Rows from block 6, named by matrix and row number. Rows with one number belong to one channel. Each number is 128 + 32 x the weight over the matrix's rms, rounded and kept within 0 to 255. All counts start at 0.
# convs0: expand pointwise conv (model.blocks.6.convs.0.weight, 144x24x1x1), inputs 0-23
# convs1: depthwise 5x5 conv (model.blocks.6.convs.1.weight, 144x1x5x5, trained with AdamW), a 5x5 kernel
# convs2: project pointwise conv (model.blocks.6.convs.2.weight, 24x144x1x1, transposed), outputs 0-23
convs0.11 [ 67  95 157 180 103 116 129 153  62  83 133 137 183  38  47  34 139 127 142 146 123  77 108 117]
convs0.12 [162 121 129 109 136 100  94 100 123 124  81  96 109 103 201 151 203 104 138  41 160 110  98 163]
convs0.13 [127  96 112 154 103 106  75 114 122 134 113 173 154 124  95 130 114 110 142 119 152 167  91  99]
convs0.14 [129  86 167 124 163 121 136  94  82 113 126 122  89 165  72 161  78  84 126  99 137 115 108 137]
convs0.15 [139 140  78  91 147 139 115  66 182 101  93 110  62 160 118 130 164 122 156 106 144 127 125 167]
convs0.16 [146 126 174 118 203 136 153 132 101 123  93 122 114 130  93 116  94 161 114 199  85 134 168 121]
convs0.17 [125 112 159 126 153  91 113 123 117 155 126 138  95 185 164 121  75  50 146 159 170  97 142 135]
convs0.18 [102 143 153 143 111 115 136 126 116 115 149 147 132 151 135 159 134 173  96 103 113 175  92 134]
convs0.19 [120 126 158 113 115 107 160 135  82 115 149  60 163  74 148  44 127  54 157 161 132 127 120 141]
convs0.20 [ 98 180  85 112  45 126 147 141 158 116  94  82 146 129 106  97  93  92 121 112 168 136 146 112]
convs0.21 [108 156 116 126 159 183 145 110  95 138 103  91 117 142 136 107 128 132 144 164 122 154 153 140]
convs0.22 [150 126 161  91 146  86 123  81 155 170 116 174 102  93 151 125 141 102 157 101 109 155 109 172]
convs0.23 [ 78 117 132  70  94 152 158 107 191  67  90  91  92 100 147 109 117 168 144 126 128 109 153  88]
convs0.24 [147  96  87 140  93 125  74 165 124 155 146 107 152  91 148 126  82 142  97 155  97  99 150 152]
convs0.25 [163 150 162 176 106  97 118 166 131  89 135 170  56  51 108 115  81 120 154 115 174 112 132 142]
convs0.26 [117  92 134 133 199 184  87 118 159 151 136 183 125 130 172 176 143 144 116 110  88  90 152  80]
convs0.27 [135  90 117 108 160  69 161 101 128 159 126  56  83 189 189 118  89 132 172  61 255 140 172 196]
convs0.28 [150  74 146 118  97 136  89  57 123 168  81 127 170 136 185  80 137 104 135 165 184 116 133 173]
convs0.29 [144 130 143 140 108 182 157 145 163  28 149 147 237  39 135 139 153 133 217 118 173 143 109 106]
convs0.30 [137 150  99 109 131 163 136 128 152 100 114 169 188 146 139 125 126 105 127 118 128 101 117 117]
convs0.31 [164 182 145 102  93  96 136 132 139 121  95 120 140 178 163 129 132 137  42 161 169 166  89 127]
convs0.32 [157 133 129 114 100  84 128 190 140 164 159 186 130  80 166 155 148  87 149 121 142 109 105 100]
convs0.33 [131 118 117 148 176 141 172 164  92 134 132 150 143 135 152 121  87 210 141 150 155 173 119  65]
convs0.34 [150 132 160  60 109  94 156 157  84 140  88 175 135 189  87 176 125  77 165  83 195 142 111 152]
convs0.35 [114  94 113 131 169  97 139 120 120 119 145 103 173 105 170 127 101  96 114  69 103 151 162 120]
convs0.36 [118  57  83 143 150 168 107 133  47 151 175 109 120 176 103 186  42 144 127 117 116 148 162  91]
convs0.37 [106  95 151 131 107  82 149 131 100 137 152 144 138 168 152 113 175 173 187 132  84 132 132 144]
convs0.38 [127 166 157 108 132 113 147 123  83 158 128 178 136 140 105 178  84 167 110 169 147 139 162 114]
convs0.39 [139  72 180 186 153 119  83 167 142 151 107 114 220  78 165 225 112 169 104  83 128 210 164  87]
convs0.40 [166 113  95 132 119 141 162 121 122  92 119 166  81 117 105  73 108 178 175 169  61 145 138 113]
convs0.41 [125  78 166 144 118 125 170 159 143 165 105  89 190 160 107  97 179 131 168 168 148 131 123  76]
convs0.42 [158 124  94  67 164 121 149 173  87 187 113 125 100 112 149 118  76 135 195 148 133 135 139  78]
convs0.43 [153  85 104 122 158 121 149 134 133 160 140 121  91 162 141 147 157 119 144 111 139 141 120 151]
convs0.44 [119  86  48 178 109  88 157 100  72 136 127 171  50 107 118 130 112 156 133 121 105  89 129 174]
convs0.45 [158  96 148 122 138 134 131 123 121 145 118  88 124 126 127 161 123 115  61 131  71 112 136 143]
convs0.46 [142 115 183 117 168 114 114 112 131 100 170 135  68 145  69 129 130 132 136  91 166 104  78 118]
convs0.47 [132  61 173 154 142  66 197 143  88 151 164  91 144 131 116  63 180 142 123 131 102 131  57 127]
convs0.48 [ 87  82 169 121  95 137 162 186 177  72 112 119 153  96 165 162  90 102 194 150  58 118 129 121]
convs0.49 [166 134 136 162 122 144 155 141  96 101 122 115 127 177 115 172 114  94 129  75 136 169  99 120]
convs0.50 [145 100 156 141 168 131 148 139 108 116 142 139 180  92 192 126 111 130 170 112 121 115 126  90]
convs0.51 [150 152 184 145 161  98 155 111 147  64  79 104  92 110 112 177 168  80 192 140  96 145 113 119]
convs0.52 [ 90 128 142 233 172 163 121 120  56 201 101 119  99  94 140 106 156  85 109 144 193  71 153 105]
convs0.53 [109 174  70 133 145 160 151  93 137 109 126  71  94 129  86 108 163 102 139 171 141 153 132 143]
convs0.54 [138  71 157 170 146  96  97 187 129 111 192 155 136 135 164 149 176 146 122 131  29 162 127 152]
convs0.55 [185 174 114 178  97 141  69 200 150 174 136 105 144 117  64 155  69 152 170 172 134  97 189  80]
convs0.56 [111 133  74 129 103 150 121 158 116 163  94 106 172 129 149 129 121 109 100 151 133 112 119  52]
convs0.57 [153 135 101 117 175 135 142 150  51 123 174 128 122 139 153 101 167 146 134 138 103  91 139 138]
convs0.58 [127 220 172 122  65 168 105 139 104 171 134  50 116 124 214 177 115  77 128 142 113 131 129  76]
convs0.59 [109 126  76 125 137 174 127  47 140 172 129 101 162 151  84 115  80 124 153 128 109  90 164  70]
convs0.60 [171 145 128 184 119 121 109 174 102 173 101  63 114 110 142 133 146 117 148 154  98  67  90 105]
convs0.61 [157 129 111 137 110 104 137  97 114 125 143 140 141 151  67  85 147  92 111  69 142 114 173 162]
convs0.62 [146 135 125 187 151 157 114 173 124  46 145  99 224 103 119 216 105 153 150 111 124 202 108  58]
convs0.63 [  1  44 164  64  70 151 172 150 130 114 116 112 189 119  95 138 197 148 134  83  98 121 141  95]
convs0.64 [103 130 177 127 104 157  76 135 121 108 153 154 155 144 136 164  99 127 199 109 140 120 108 155]
convs0.65 [121 154  96 143 150 116 112 150 133  94 140 123 143 190 147 134 125 180 157  84 142 200 128 132]
convs0.66 [156 102 146 159 146 122 133  99 136  67 166 152  85  96 135 109 152 121 126 138 128 151 123 111]
convs0.67 [137 132  80 130  84  97 160 108 125 155 129 126 169  74 107 150 150  88 145 104 174  81 117 118]
convs0.68 [ 91 153 139 188 110 137  94 110  88  33 125  79 141 102 121 143 155  82 179 114 151 110 139 131]
convs0.69 [122 155 155 139 154 100 115 145 105 154 170 136 143  90 198 167 134 171 128 136 167 184 116 149]
convs0.70 [ 94 140 106  97  76 117 128 131 122 162 101 110 137 144 110 113 173 118 126 128 147 181 106  64]
convs0.71 [130  87  84 133 153  95 178 128 100 152 127 138 110 121 126 161 107  91  95 169  71 158 139 106]
convs0.72 [108 143 177 169 164 142 126 123 108 125 133 107 132 127  72 158  88 104 188 113 144 106 143 136]
convs0.73 [121 142 176 128 140 106 140 186 149 103 113 128  91 127 151 152  61  81 154 129 143 121 136 129]
convs0.74 [124 107 159 124 127 103  91 123 139 149  75 114 145 128  70 129 116 158 111 107 129 148 131 119]
convs0.75 [153 178 131  77 161 113 153 142  99 161 106 119 121 111 131 167  99 146 141  83  74 109 157  99]
convs0.76 [115 130 161  93  80 124  87 185  94 175 104 121 107 113 117  93 148 139 152 166 113  84 106 138]
convs0.77 [140 134 174 144  83  53 122 121  82 193 106  95 122 183 113 127 155 125  25 115  77 103 109 150]
convs0.78 [ 73 152  98 189  79 128 117 103 158  96 125 144 178 115 144 147 137 177  56 118 159 121 122 175]
convs0.79 [122 173  94  86 113 145 138  99  92 116 167 103 146 112 122 141 143 142 162 157 163  38 179 146]
convs0.80 [140 123 103 141 111  97 170 123 125 168  97 148 126 164 145 132 109 149 208 102 157 193  83 111]
convs0.81 [142  99 131 151 165  74 117 157 112 129 116  98 135 143 164 119 126 103 159 113 123 195  89 135]
convs0.82 [112 154 158 132 108  75 121 125 131 137 160 110 164 113  93 106 149  87 142 113 140 158 154 129]
convs0.83 [ 92 107 162 120 167  71 156 117 118 130 102  85 147 114  92 109 141  71 144  95 134 102  86 101]
convs0.84 [168  78 169 117 116  99 145 189  91 145 109 115 129  99 129 145 130 107 126 125 139 143  59  89]
convs0.85 [119 139 132  95 172 156  82 132  96  90 127 108 118 102 148 144 165  94 104  82 132  87 119 131]
convs0.86 [ 92  86 131 150 139 140 119 137 102 160 140 114 131 119 204 102 117 149  83 150 153 153 133 148]
convs0.87 [137 130  89 127 104 112 148 123 130  99  93 155 110 142 144 115 149 113 163 142 139 124 166 109]
convs0.88 [149 158 106 122  94 131  84 154 117 111 129 139 152 139 169 173 120 105 107  97 160 165 118 114]
convs0.89 [122  89 163 153  93 111 135 114 139 115 158 119 203 124 136 188 141 150 107 120 137 162  94 168]
convs0.90 [135 131 160 135 140 105 130 114  92 165 129 142  89 170 114 133 141 147 138  98 105 157 134 111]
convs0.91 [226 102 193 198 116 129 119 130  87 158 139  97 120 130 111 125 110 148  66 159  66 116 115 125]
convs0.92 [ 96 108  88 114 123 129 104  90 116 105  97 104 126 157 128 120 116  91 105 119 133 109 135 129]
convs1.11 [127 155 156 122 106 147 157 138  96  91 160 178 127  97  75 155 181 133  96  84 150 158 130  95  87]
convs1.12 [138 127  93 113 147 139  70  52  80 146 144 110  71 128 172 158 149 140 160 164 163 151 161 161 157]
convs1.13 [165 189 165 163 170 161 168 151 140 152 127 146  83  85 127 116 134  86 100 131  92 113  97  97 121]
convs1.14 [144 131 146 154 148 110  87 128 120 134  69  66 123 101 124 117  94  54  84 155 132 100 102 120 196]
convs1.15 [ 93 126  94 119 101  90 126 142 132  91  77 138 160 148  68 109 140 133 150  94  95  88  64  98  95]
convs1.16 [130 118 126 137 141 152 139 139 147 162 162 184 176 187 181 130 137 162 169 163 153 153 171 148 162]
convs1.17 [136 105 113 112 117 133 110 107  98 110 101  88  97  95  91  98  70  67  84  92 119  91  85 109 110]
convs1.18 [155  78 132 129 153 163 141 112 149 158 158 157 142 188 191 135 149 110 144 164 160 113 149 111 142]
convs1.19 [107 135 169 120 112 113 128 161 143 133  87  99 162 190 149 107 114  85 141 139  84  93  82  76  92]
convs1.20 [134 149 211 154 128 121 164 212 208 152 113 130 118 126 157 131 124 120  99 165 126 132 136 127 145]
convs1.21 [148  84  82 117 119 108  92  74 102 120 108 111  81 135 129 124 113 120 113  95  75 102  92  71  68]
convs1.22 [102 127 107 123 150 109 155 102 108 197  82 146  92 116 185 114 161 109 137 211 107 140 103 152 173]
convs1.23 [ 90  92  89  99  66 105 118 118 111  84  90 143 136 118  70  93 103 128 118  79 101  68  82  97 123]
convs1.24 [174 182 167 158 155 153 144 126 142 146 143 102  84  95 115 125  80  63  81 133 146 120  91 104 156]
convs1.25 [120 113 115 102 106 117 105  92  86  93 125 104 107 100 101  94  90  92  79  90 108  83  94  87  97]
convs1.26 [162 157  89 130 100 175 135 118 147  85 157 128 156 207  98 140 116 132 196 114 155 120 108 177 127]
convs1.27 [ 82  88  67  86  89 124 129  91 126 122  74 113 114 107  97 103  92  93 111 100  76  92  86 126  83]
convs1.28 [158 166 159 150 172 123 114 105 140 165 118  90  77 121 175 136 103  75 123 177 141 124 104 135 160]
convs1.29 [121 122 146 140 146 118 108 105 129 147 125  95 111 130 115 152 170 230 179 127 140 167 190 145 139]
convs1.30 [132 107 106 112 129 100  87 115 156 150  69 120 208 191 152 117 175 164 111 105 146 138  98  83 141]
convs1.31 [101  95  89 116 132  74  84 109 139 124  87 101 132 171 168 113  96 143 172 152 129 125 180 157 154]
convs1.32 [144 160 152 151 156 132 100 134  95 122 196 163 174 170 183 151 139 174 150 148 136 154 151 134 133]
convs1.33 [156 167 189 170 164 148 143 159 143 131 140 132 120 106 115 117  97  97 124 100 114  75  62 101  98]
convs1.34 [112 115 122 137 134 112  93  98  98 120 118  58  43  65  83 126 114  55  82 107 133 141 127 132 132]
convs1.35 [196 171 191 164 184 126 116 117 116 134 113  94 120 114 114 125 119 115 101  98 150 119 133  81 129]
convs1.36 [119  95  81  95  82 113 101 109  98 131  54  78  91  94 116 134 127 140 153 164 147 145 145 174 168]
convs1.37 [127 142 147 126 147 122 133 127 141 112 109  87 105 136 113  73  68  14  85  70  83 119  74  84 101]
convs1.38 [133 154 197 136 114 183 203 153 155 142 167 160 130 148 180 125 126 118 141 157 113 113 125 133 140]
convs1.39 [128 120 130 128 122 140  80  71  75 122 131  62  57  57 109 131 105  88  93 129 122 127 125 110 114]
convs1.40 [ 84  94  97  72  80 113 107 137  94  83 103 120 160 129  92 112 112 122 127 110  80  94  94 115  75]
convs1.41 [133 118  98 104 110 134 120  80  59  76 133 157 108  29  55 107 106 119 104 127 102  91  89 127 125]
convs1.42 [128 124 132 121 129 154 157 120  91 105 181 191 121  57  67 150 165 155 101  85 147 128 137 129  93]
convs1.43 [ 97 136 118 108 128 100 104 108 106 160  95  88  95 128 156 119 110 149 175 144 123 150 173 187 152]
convs1.44 [113 151 119 106 125  92 108 107 120 111 142 132 178 235 175 122 132 172 148 139  92 130  91 115 119]
convs1.45 [157 146 174 121 135 170 145 173 135 168 138 100 103  85 137 106 103  84  78 111 101 129 106 122 152]
convs1.46 [152 161 111 141 175 167 139  78 100 168 160 123  76 115 161 148 112  78 114 141 159 145 120 140 175]
convs1.47 [100  91 101  98 133  99  98 122 123 145  94 151 129 104 130  82 217 197 168 163 133 160 159 141 144]
convs1.48 [109 117 120 120 118  93 100 144 127 146  50 115 199 185 152 101 137 162 128 135 132 131 119 111 127]
convs1.49 [176 145 148 158 171 154 107  88 119 153 125  67  59  70 128 119 107  85  92 125 164 134 110 144 150]
convs1.50 [134 129 108 108 113 127 109  89 112 128  99  81 100 139 135 115 161 185 134 135 132 185 200 143 166]
convs1.51 [102  91 133 112  99 128  91 116 129  78  64  60  99 138  92  97  79  95 127  94  98  91 113 147 107]
convs1.52 [125 116 110 106 112 133 137 153 125 117 101 138 252 166  91 130 133 231 169 106 120 133 122 125 125]
convs1.53 [149 146 123 117 127 168 139  92  95 122 168 119  76  69  92 154 143 111 104 118 166 155 138 135 159]
convs1.54 [126 110 113 131 100 164 142 107 120 108 221 196  88 130 115 157 122  97 119 107 132 122 111 123  93]
convs1.55 [114  98  73  90  95 134 111  93 103 135  98  85  76  98 102 117 109 121 125 128 102 120  84  84 103]
convs1.56 [139 135 157 147 135 123 161 190 160 122 147 164  90  55  86 161 146  67  87 140 151  92 113 143 146]
convs1.57 [117 119  77 109 108 101 112 101  86 113  96  88  90  81  78  80 107 117  96 103 129 126 153 102 122]
convs1.58 [108 111 117 143 125 112 158 171 134 117 171 238 219 163 143 133 164 129 118 116 130 130 117 146 135]
convs1.59 [112 106  82 112  63 106  97 106 120  91  87 112 168 174 108  96  94 114 165 118  85 109 107  94  88]
convs1.60 [143 132 202 150 138 129 138 124 136 148 172 107  63  99 144 162 116  77  98 155 152 138 163 122 160]
convs1.61 [172 149 158 142 130 208 167 143 143 143 204 142  96 116 142 197 160 125 136 164 149 164 130 137 139]
convs1.62 [109  98 113 112 110 109  95 148 100 115  93  82 165  94  99 112  73  49  77 118 103 110  92 122 104]
convs1.63 [110 109 105  97 127 131 112 137 150 139 119  96 163 255 194 138 131 132 155 133 131 140 129 117 112]
convs1.64 [133 121 143 122 139 139 107 117 119 134 146 100  84 125 184  88  73  11  71 148 136 129 130 147 156]
convs1.65 [104  98  90 114 133 108  87  80 110 138  91  83  85 118 139 143 149 165 146 180 154 154 151 154 159]
convs1.66 [104  85 129 143 167 143  79  91 112 156 127  52  90 112 125 134 121  92  98  92 144 144 147 108  92]
convs1.67 [114 111  95 100 107 126 140 147 120 133  82  94 107  87  94  80 125 171 104 106 120 170 210 152 155]
convs1.68 [131 121 102 101  80 136 109  97 109  94 192 143  97  91 110 184 148 136 107 103 171 142 177 129  95]
convs1.69 [127 103  99 122 109  88 109 118 142  88 147 155 171 219 152 108 116 140 150 117 107  94  85 114 125]
convs1.70 [ 85 111  87 122  91  90 103  94 145 111  98 116 136 142  88 118 131 112 142 117  86  86  71 114  77]
convs1.71 [ 92  72  59 102  91 120  65  47 118 110 132 110 124 171 149 154 136 150 154 162 150 161 163 146 169]
convs1.72 [ 93  85  92 103 107  82  78  83  89  83  76 111 124 132 100  83 106 160 121 128  81  80 111 117 153]
convs1.73 [127 110  91 115  98 123 101  88 131 110 149 129  69 126 141 195 156 113 185 195 130 148  95 133 151]
convs1.74 [166 141 138 156 137 120 117 121 146 137 162 138 111 115 160 187 175 164 121 172 197 153 151 154 171]
convs1.75 [ 89  99 109 123 148  98  87 108 157 160  95 114 122 145 195  97 143 137 177 147 102 155 200 167 161]
convs1.76 [140 103  95 130 125 155 127  83 128 168 120 127 144 123 137 107 155 255 125 112 117 118 182 161 116]
convs1.77 [ 96  96  90  97 104  96  97  62  89 129  80  52  93  87  99 115 123 123 116 128 115 128 102 130 122]
convs1.78 [164 148 170 146 169 171 161 167 164 163 128 174 138 183 179 153 154 161 176 165 175 146 164 140 163]
convs1.79 [ 89  77  79  81  78 133 130 138 115 115 140 172 202 152 129 122 133 163 117 115 140 146 167 151 137]
convs1.80 [167 162 146 150 139 174 139 117 116 110 169 156  91  62 100 145 109  74 118 102 140 116 106 130  98]
convs1.81 [ 96 104  54 122 102 119 134 114 107  78 119 164 183 130  39 120 129 166 136  73 104 104 111 110 122]
convs1.82 [116 143  49 134 114  88  81  39 130 124 103 124 126 176 145 114 135 116 162 121  77 115 102 155 127]
convs1.83 [122 136 143 108  98 111 124 158 131 126 122 129 138 115 122 129 193 248 151 130 127 143 173 127 123]
convs1.84 [126 108  94 134 131 134 101  86 122 147 140 120  98  66 121 157 166 183 136 114 115 136 183 158 116]
convs1.85 [133 122  73 116 139 119  94 139 146 141 130 147 144 165 185 159 143 122 121 148 171 155 159 171 214]
convs1.86 [ 78  87  66  88  76  76  96  93 107  94 165 166 169 152 134 142 148 142 114 138 126 130 145 142 124]
convs1.87 [145  88 169  85 105 147  97 134  90  77 126 101 105  98 178 101 117 126 128 121 119  92 151 125  93]
convs1.88 [ 76 128 114  95 122  84 155 150  90 152  96 166 166 131 149  46 127 151  91 121  93 143 150 112 190]
convs1.89 [138 138 123 117 133 116 110 144 117 111 103 102 190  95  93 104  78  55  80  86 115 115  54 104  98]
convs1.90 [130 102 109 107 124 125 138 101 121 104 131 166 112 129  84 120 147  91 101  72 115 148  67 108  60]
convs1.91 [138 116 140 126 120 124 116 107 110 135 126  89  29  49 127 127 107  41  62 121 130 113 113 104 111]
convs1.92 [122 125 109  97 104 108 124 111 122 106  76 124 178 157  62  74 123 157 152  77  75 136 127 108  85]
convs2.11 [134 176 145 135  81 116 144 119 103  75 207 156 133 125 134 117 127 117 136 167 144 134 179 133]
convs2.12 [132 126 170 157 162  83 146 161 179 150 213 143 132 137  94 158  56 144  74 120 154 111 130 146]
convs2.13 [119 134 125 157 116 143  97 110  96 116 123 171 151 106 116  81 153 111  81 124 135 118 135  96]
convs2.14 [141 160 148 135  86 174 124 135 132 104 163 129 107 181  93 102 165 123 114 141 145 127 140 108]
convs2.15 [115 124 136 125 150 157 154 109  80 168 154 195  45 142 175 153 172 158  61 154 135 123 156 140]
convs2.16 [ 85 111 151 151 113 127 135 125 157 123  92 162  79 133 124  84 138 137 155 143 109 146 117 109]
convs2.17 [ 55 114 180 152 116 185 110 135 135 105 179  76 129 126 165  85 108 139 115  82 136 131 153 114]
convs2.18 [165 120 164 119 125 134 121 136 149 124 115 166 165 123  96 129 129  89 141 103 129 147 137  94]
convs2.19 [152 141 150 129 140 122 127 153 138 147 147  88 164 151 152 118 161  64 130 154 175 192 129  77]
convs2.20 [133 156 128 129 141 151 123 157 110 111  92  86 202 117  82 119 176 110 131 129 100 110 149  31]
convs2.21 [148 138 119 147  90 144 102 103 114 145 113 149 161 149 103 102 140 109 145 104 165 137 137  90]
convs2.22 [103 130 139 170 123 166 162 120  76 107 160 116 144  67 108 116 116 114 161  93 157 162 145 107]
convs2.23 [160 153 113 157 111 143 134 159  32 172 122 154  91  98 155  86 195 123 134 125 161 168 139 111]
convs2.24 [126 130 121 165 114 164 119 146 146 115 156 150 162 142  70 167 140  47 118 136 152 102 125  98]
convs2.25 [ 96 160 128 131  75 154 110 139 130 104 158  97 112 117 204  63  89  91 114  96 110  92 102  74]
convs2.26 [161 144 120  89 152 133 123 119 123 161 128 112 112  95  90 129 146  96 115  85 130  94 169 146]
convs2.27 [ 97 119 199 125 113 142 104 118  68 141  91 168  67 163 161  71 161 130 142 118  79 171 153 117]
convs2.28 [168 122 139 169 142 146 156 154 128  88 170 143 195  88 114 117 141 126 114  76 120  98 152 168]
convs2.29 [132  98 148 191 103 119  96  44 134 102  64 128 136 153 116  86  77  58 129 108 179 149 157 124]
convs2.30 [147 119  96 161 100 125 120 139  88 122 118 142 143 118 140 137 129 133  90  70 107 147 120 124]
convs2.31 [124 126 139 150 103  96 126 156 113  99 150 122 107  86 111  89 127 118 155 177 115 129 158  97]
convs2.32 [139 116 134  87 141 117 129 149 106 149 116 102  92 126 143 145 156 145 114  93 111 148 107 165]
convs2.33 [159  70 131 107  68 122  71 100 133 140 107 192 131 119 141 103 134 136 158 137 103  98  99 116]
convs2.34 [114 179 162  97  96 126  94 119 176  88 173  97 149 161 168  66 145 134  90 118 139 157 122 147]
convs2.35 [150  88 115 144  70 130 144 124 151 131 152 118 129 110 121 126 128  42 156  70 141  48 110  95]
convs2.36 [154 200 141 114  99 105 188 133 117 129 202  93 134  94 151 159 131 163 134  96 144 132 164 141]
convs2.37 [132 107 143 135 124 140 122 103 132 109 149 160  99  88  94 162  60  78 124 158 117 117 124 116]
convs2.38 [116  80 156 148  84 151 124 112  97 136 151 165 131  98 172 123 141 111 121 131 136 141 181  21]
convs2.39 [140  96 116  69 123 228 147 217 133 138 147 140 160 175 148 154 110  42 181  84 145  94  62 123]
convs2.40 [129 129 107 125 105 117 106 115 134 131 229 123  70 180 155 190  56 116 153 134 102 144 149 167]
convs2.41 [184 107  79 132 109 139 160 160 130 109 109 136 116 131 210  78 155  60 128 161 111 158  31 148]
convs2.42 [135  82  78 172  75  64 129  66 146 153 134 209 103 156  35 149 186 175  75 159 153 100 148 174]
convs2.43 [109 134 103  93  99 143 131 128 133 122 118  84 139 124 138 149 129 159 102 160 174 151 138 140]
convs2.44 [140 155  71 121 125 167  74 154 132 121  92 121 136 126 145  62 129  95  97 186 183 161 148  73]
convs2.45 [105 122 102 131 119 178 142 133 174 132 157 128 139 118  99 132 138 124 154 111 155  96 121 124]
convs2.46 [156  85 192 151 144 131 176 128  88 145 146  75 171  54 146 150 147 127 148 124 123  91 124 118]
convs2.47 [100 175 147 118 161  95 173 192 114  68 112 145 157 154 125 129 147 162 139 131 145 178 152 174]
convs2.48 [103 138 178 144 176  83 133 127 168 124 108 156 134 155 172 152  44 113  75 138 136 130 169 166]
convs2.49 [138 127 119 102 111 162 159 153 123  84 143 153 151 120 102 127 158 127 148 130 142 107  94 122]
convs2.50 [ 91  84 138 116 126 165 153 122 124 122  79  96 136 179 130 157 124 186  80 125 145  93 156 116]
convs2.51 [179 189 143 146 119 188 133 107 150 105 155 125 149 127 137 116 185 117 139 158 146 161  82 160]
convs2.52 [ 76  40  93 133 171 163  99 132 138 104 147  89 143 119 123 140 122  70 106 114  99  33 145 133]
convs2.53 [119 103 167 123 132 100 125  94  95  95 106 133 155 104 183 132  66 144 152 112 133 105 112 120]
convs2.54 [231 138  88 187 163 132 119 154 194 149 181 106  84 180 154 111 216 116 145 102  67  65 139 144]
convs2.55 [114 117 152  72 102 116  74 126  78 142  68 147 157 153 120  79 106 151 113 116 107 152 108 163]
convs2.56 [171  99  95 123 140  80 104 123  40 142  87 103 189 114 101 153 118 154 157 170 141 170 127 174]
convs2.57 [ 70 127 113  69 137 160 147 181 127 116 132 137 133 123 156 160 129 139 152 139 124 112  92 103]
convs2.58 [111  94 152 146  66  92 189  67  76  69 112 144 174 122  95 149 101 111 124 114  94 134 232  87]
convs2.59 [ 76 202 141 151 104  95 127  75 155 155 146 143  60 115 136 149 171 175  96  94 123 134 116 177]
convs2.60 [ 72 134 111 129 106  18 133  81  82 230 139 107  80 120  82 160 122 103 146 111 135 124 104 118]
convs2.61 [127 148 147 140 150  95 147 137 131 110 105 156 198 105 151  97 153 136 157 116 151 125 126 113]
convs2.62 [ 89 104  71 173 119 174 226 234 135 223 133 153  63 106  76 112 167 168 101 228 102 167 111 103]
convs2.63 [105 120 186 137 138 139  83  40 119 128 145 139 157 176 142 156 116 134 170  76 102  48 179 158]
convs2.64 [ 86 133 172 120 136 179  87 140 142 126 179 164  93 139 112 124  94 129  99 101 114 106 113 119]
convs2.65 [ 91 160 129 149 119 109 145  99 143 140 136  75 201  81 154 115 143 104 180 133 205 168 148 165]
convs2.66 [108 150 149 143 128 124 138 148 154 111  92 160 147 111 166 148 153 131 142  89 125 109 165 104]
convs2.67 [125 179 166 181 118 177 121 120 172 118 150 101  91  72 100 135  99 125 131  69 175  94  85 134]
convs2.68 [166  75 189 139 147 140  94  87 146 108 146 144 144  85 142 127  86 184 138 139 191 133  88 113]
convs2.69 [128 118 177 181 168 153 153 166 129 128 164 161 133  74 144 100 128 129 121 161 124 153 103 120]
convs2.70 [ 75 139 126 105  83 146 161 123 153 116 130  95 109 120 125 131 176  96 110 179 177 178 128  57]
convs2.71 [ 79 112 162 117 129 152 216 130  86 125 156 113 138 121 150 137 120 120  76 158  92  91 169 133]
convs2.72 [112 111 189 152 117 173 108 102 161 125 139 110 114 159 128  93 152 139 149 109 161  93 150 146]
convs2.73 [126 151 127 142 154 136 159 143  97 107 123 108 136 111 131 145 114 122 103 136 110 132 102 112]
convs2.74 [147 104 128 121 158 108 140 191  95 128  99 168 128 133 174  95 118 101 154 103 118  94 140 153]
convs2.75 [124  77 142 124  88 144 171 131 118 139 124 160 123 133 108 100 134 133  73 112 143 149 165 164]
convs2.76 [118 116 135 160 127 104 130 138 155 101 115 171 136 193 100 126 167 119  70  93 135 184 110 109]
convs2.77 [126  84  83 123 117 152 159 162 152 197 171 130  92 102 122 145 137 103 202 144 121 167  57  96]
convs2.78 [132 106  76  38 122 185  96 158 221  87 113 125 180  70 157  84 133 135 180 199  56 141 200  79]
convs2.79 [103 169 159  97 130 151  58 143 153 121 147 133 147  92 146 125 102 150 154 118 116 131 121 150]
convs2.80 [136 134 137 124 136 150  87 131 182 157 114 193 104 153 153  84 166 104 111 101 103  87 108  99]
convs2.81 [139 128 139 136 160  85 134 139 120 118 121  99 112 186 116 180 144 206 144 185  81  82 124 122]
convs2.82 [147 166 143 141 121 125 126  95 145 165 155 116 130 128 129 149 145 130 147 169  85 162 111 124]
convs2.83 [159 153 155  92  96  94 134 190 146 140 141 111  70 103 117 118 124 155 107 130 136 143  90 177]
convs2.84 [ 61 155  58 127 117 132 159 192 111 161 172 185 104 178 104 133 113 176  84 126 100 137 120 133]
convs2.85 [193 112 160 155 158  86 141 125 127 133  89 136 155 144 138 153 160 131 126 136  89 108 123  96]
convs2.86 [142 162 107 174 103 130 115 160 115 114 137 162 119  99 148 116 135 137 147 139 106 163 102  80]
convs2.87 [155 107 104  99 107 132 142  96 108 100 114 116 126 151  88  90 119 101 110 114 157 131 139 133]
convs2.88 [156 161 149 142 121 121  99 112 132 153 171 134 107 102 121 124 153 126 143 109 111 114 161  86]
convs2.89 [ 99 100  77 216 117 175 187 201 106 170 139 155  94 117 121 129 137 149  57 149 121 158 122  68]
convs2.90 [178 180  79 142 145 104 130 127 108 123 152 167  88 160  84  99 108 107 144 135 119  85 137 146]
convs2.91 [120 111 129  88 163 157 102 155 101 154 143 149 159 129 136 171 125  91 182 126 111  76  75 129]
convs2.92 [106 141 110 124 112 136 121 121 148 171  99 134 102 117 130 116 152 118 108 138 134 129 111 105]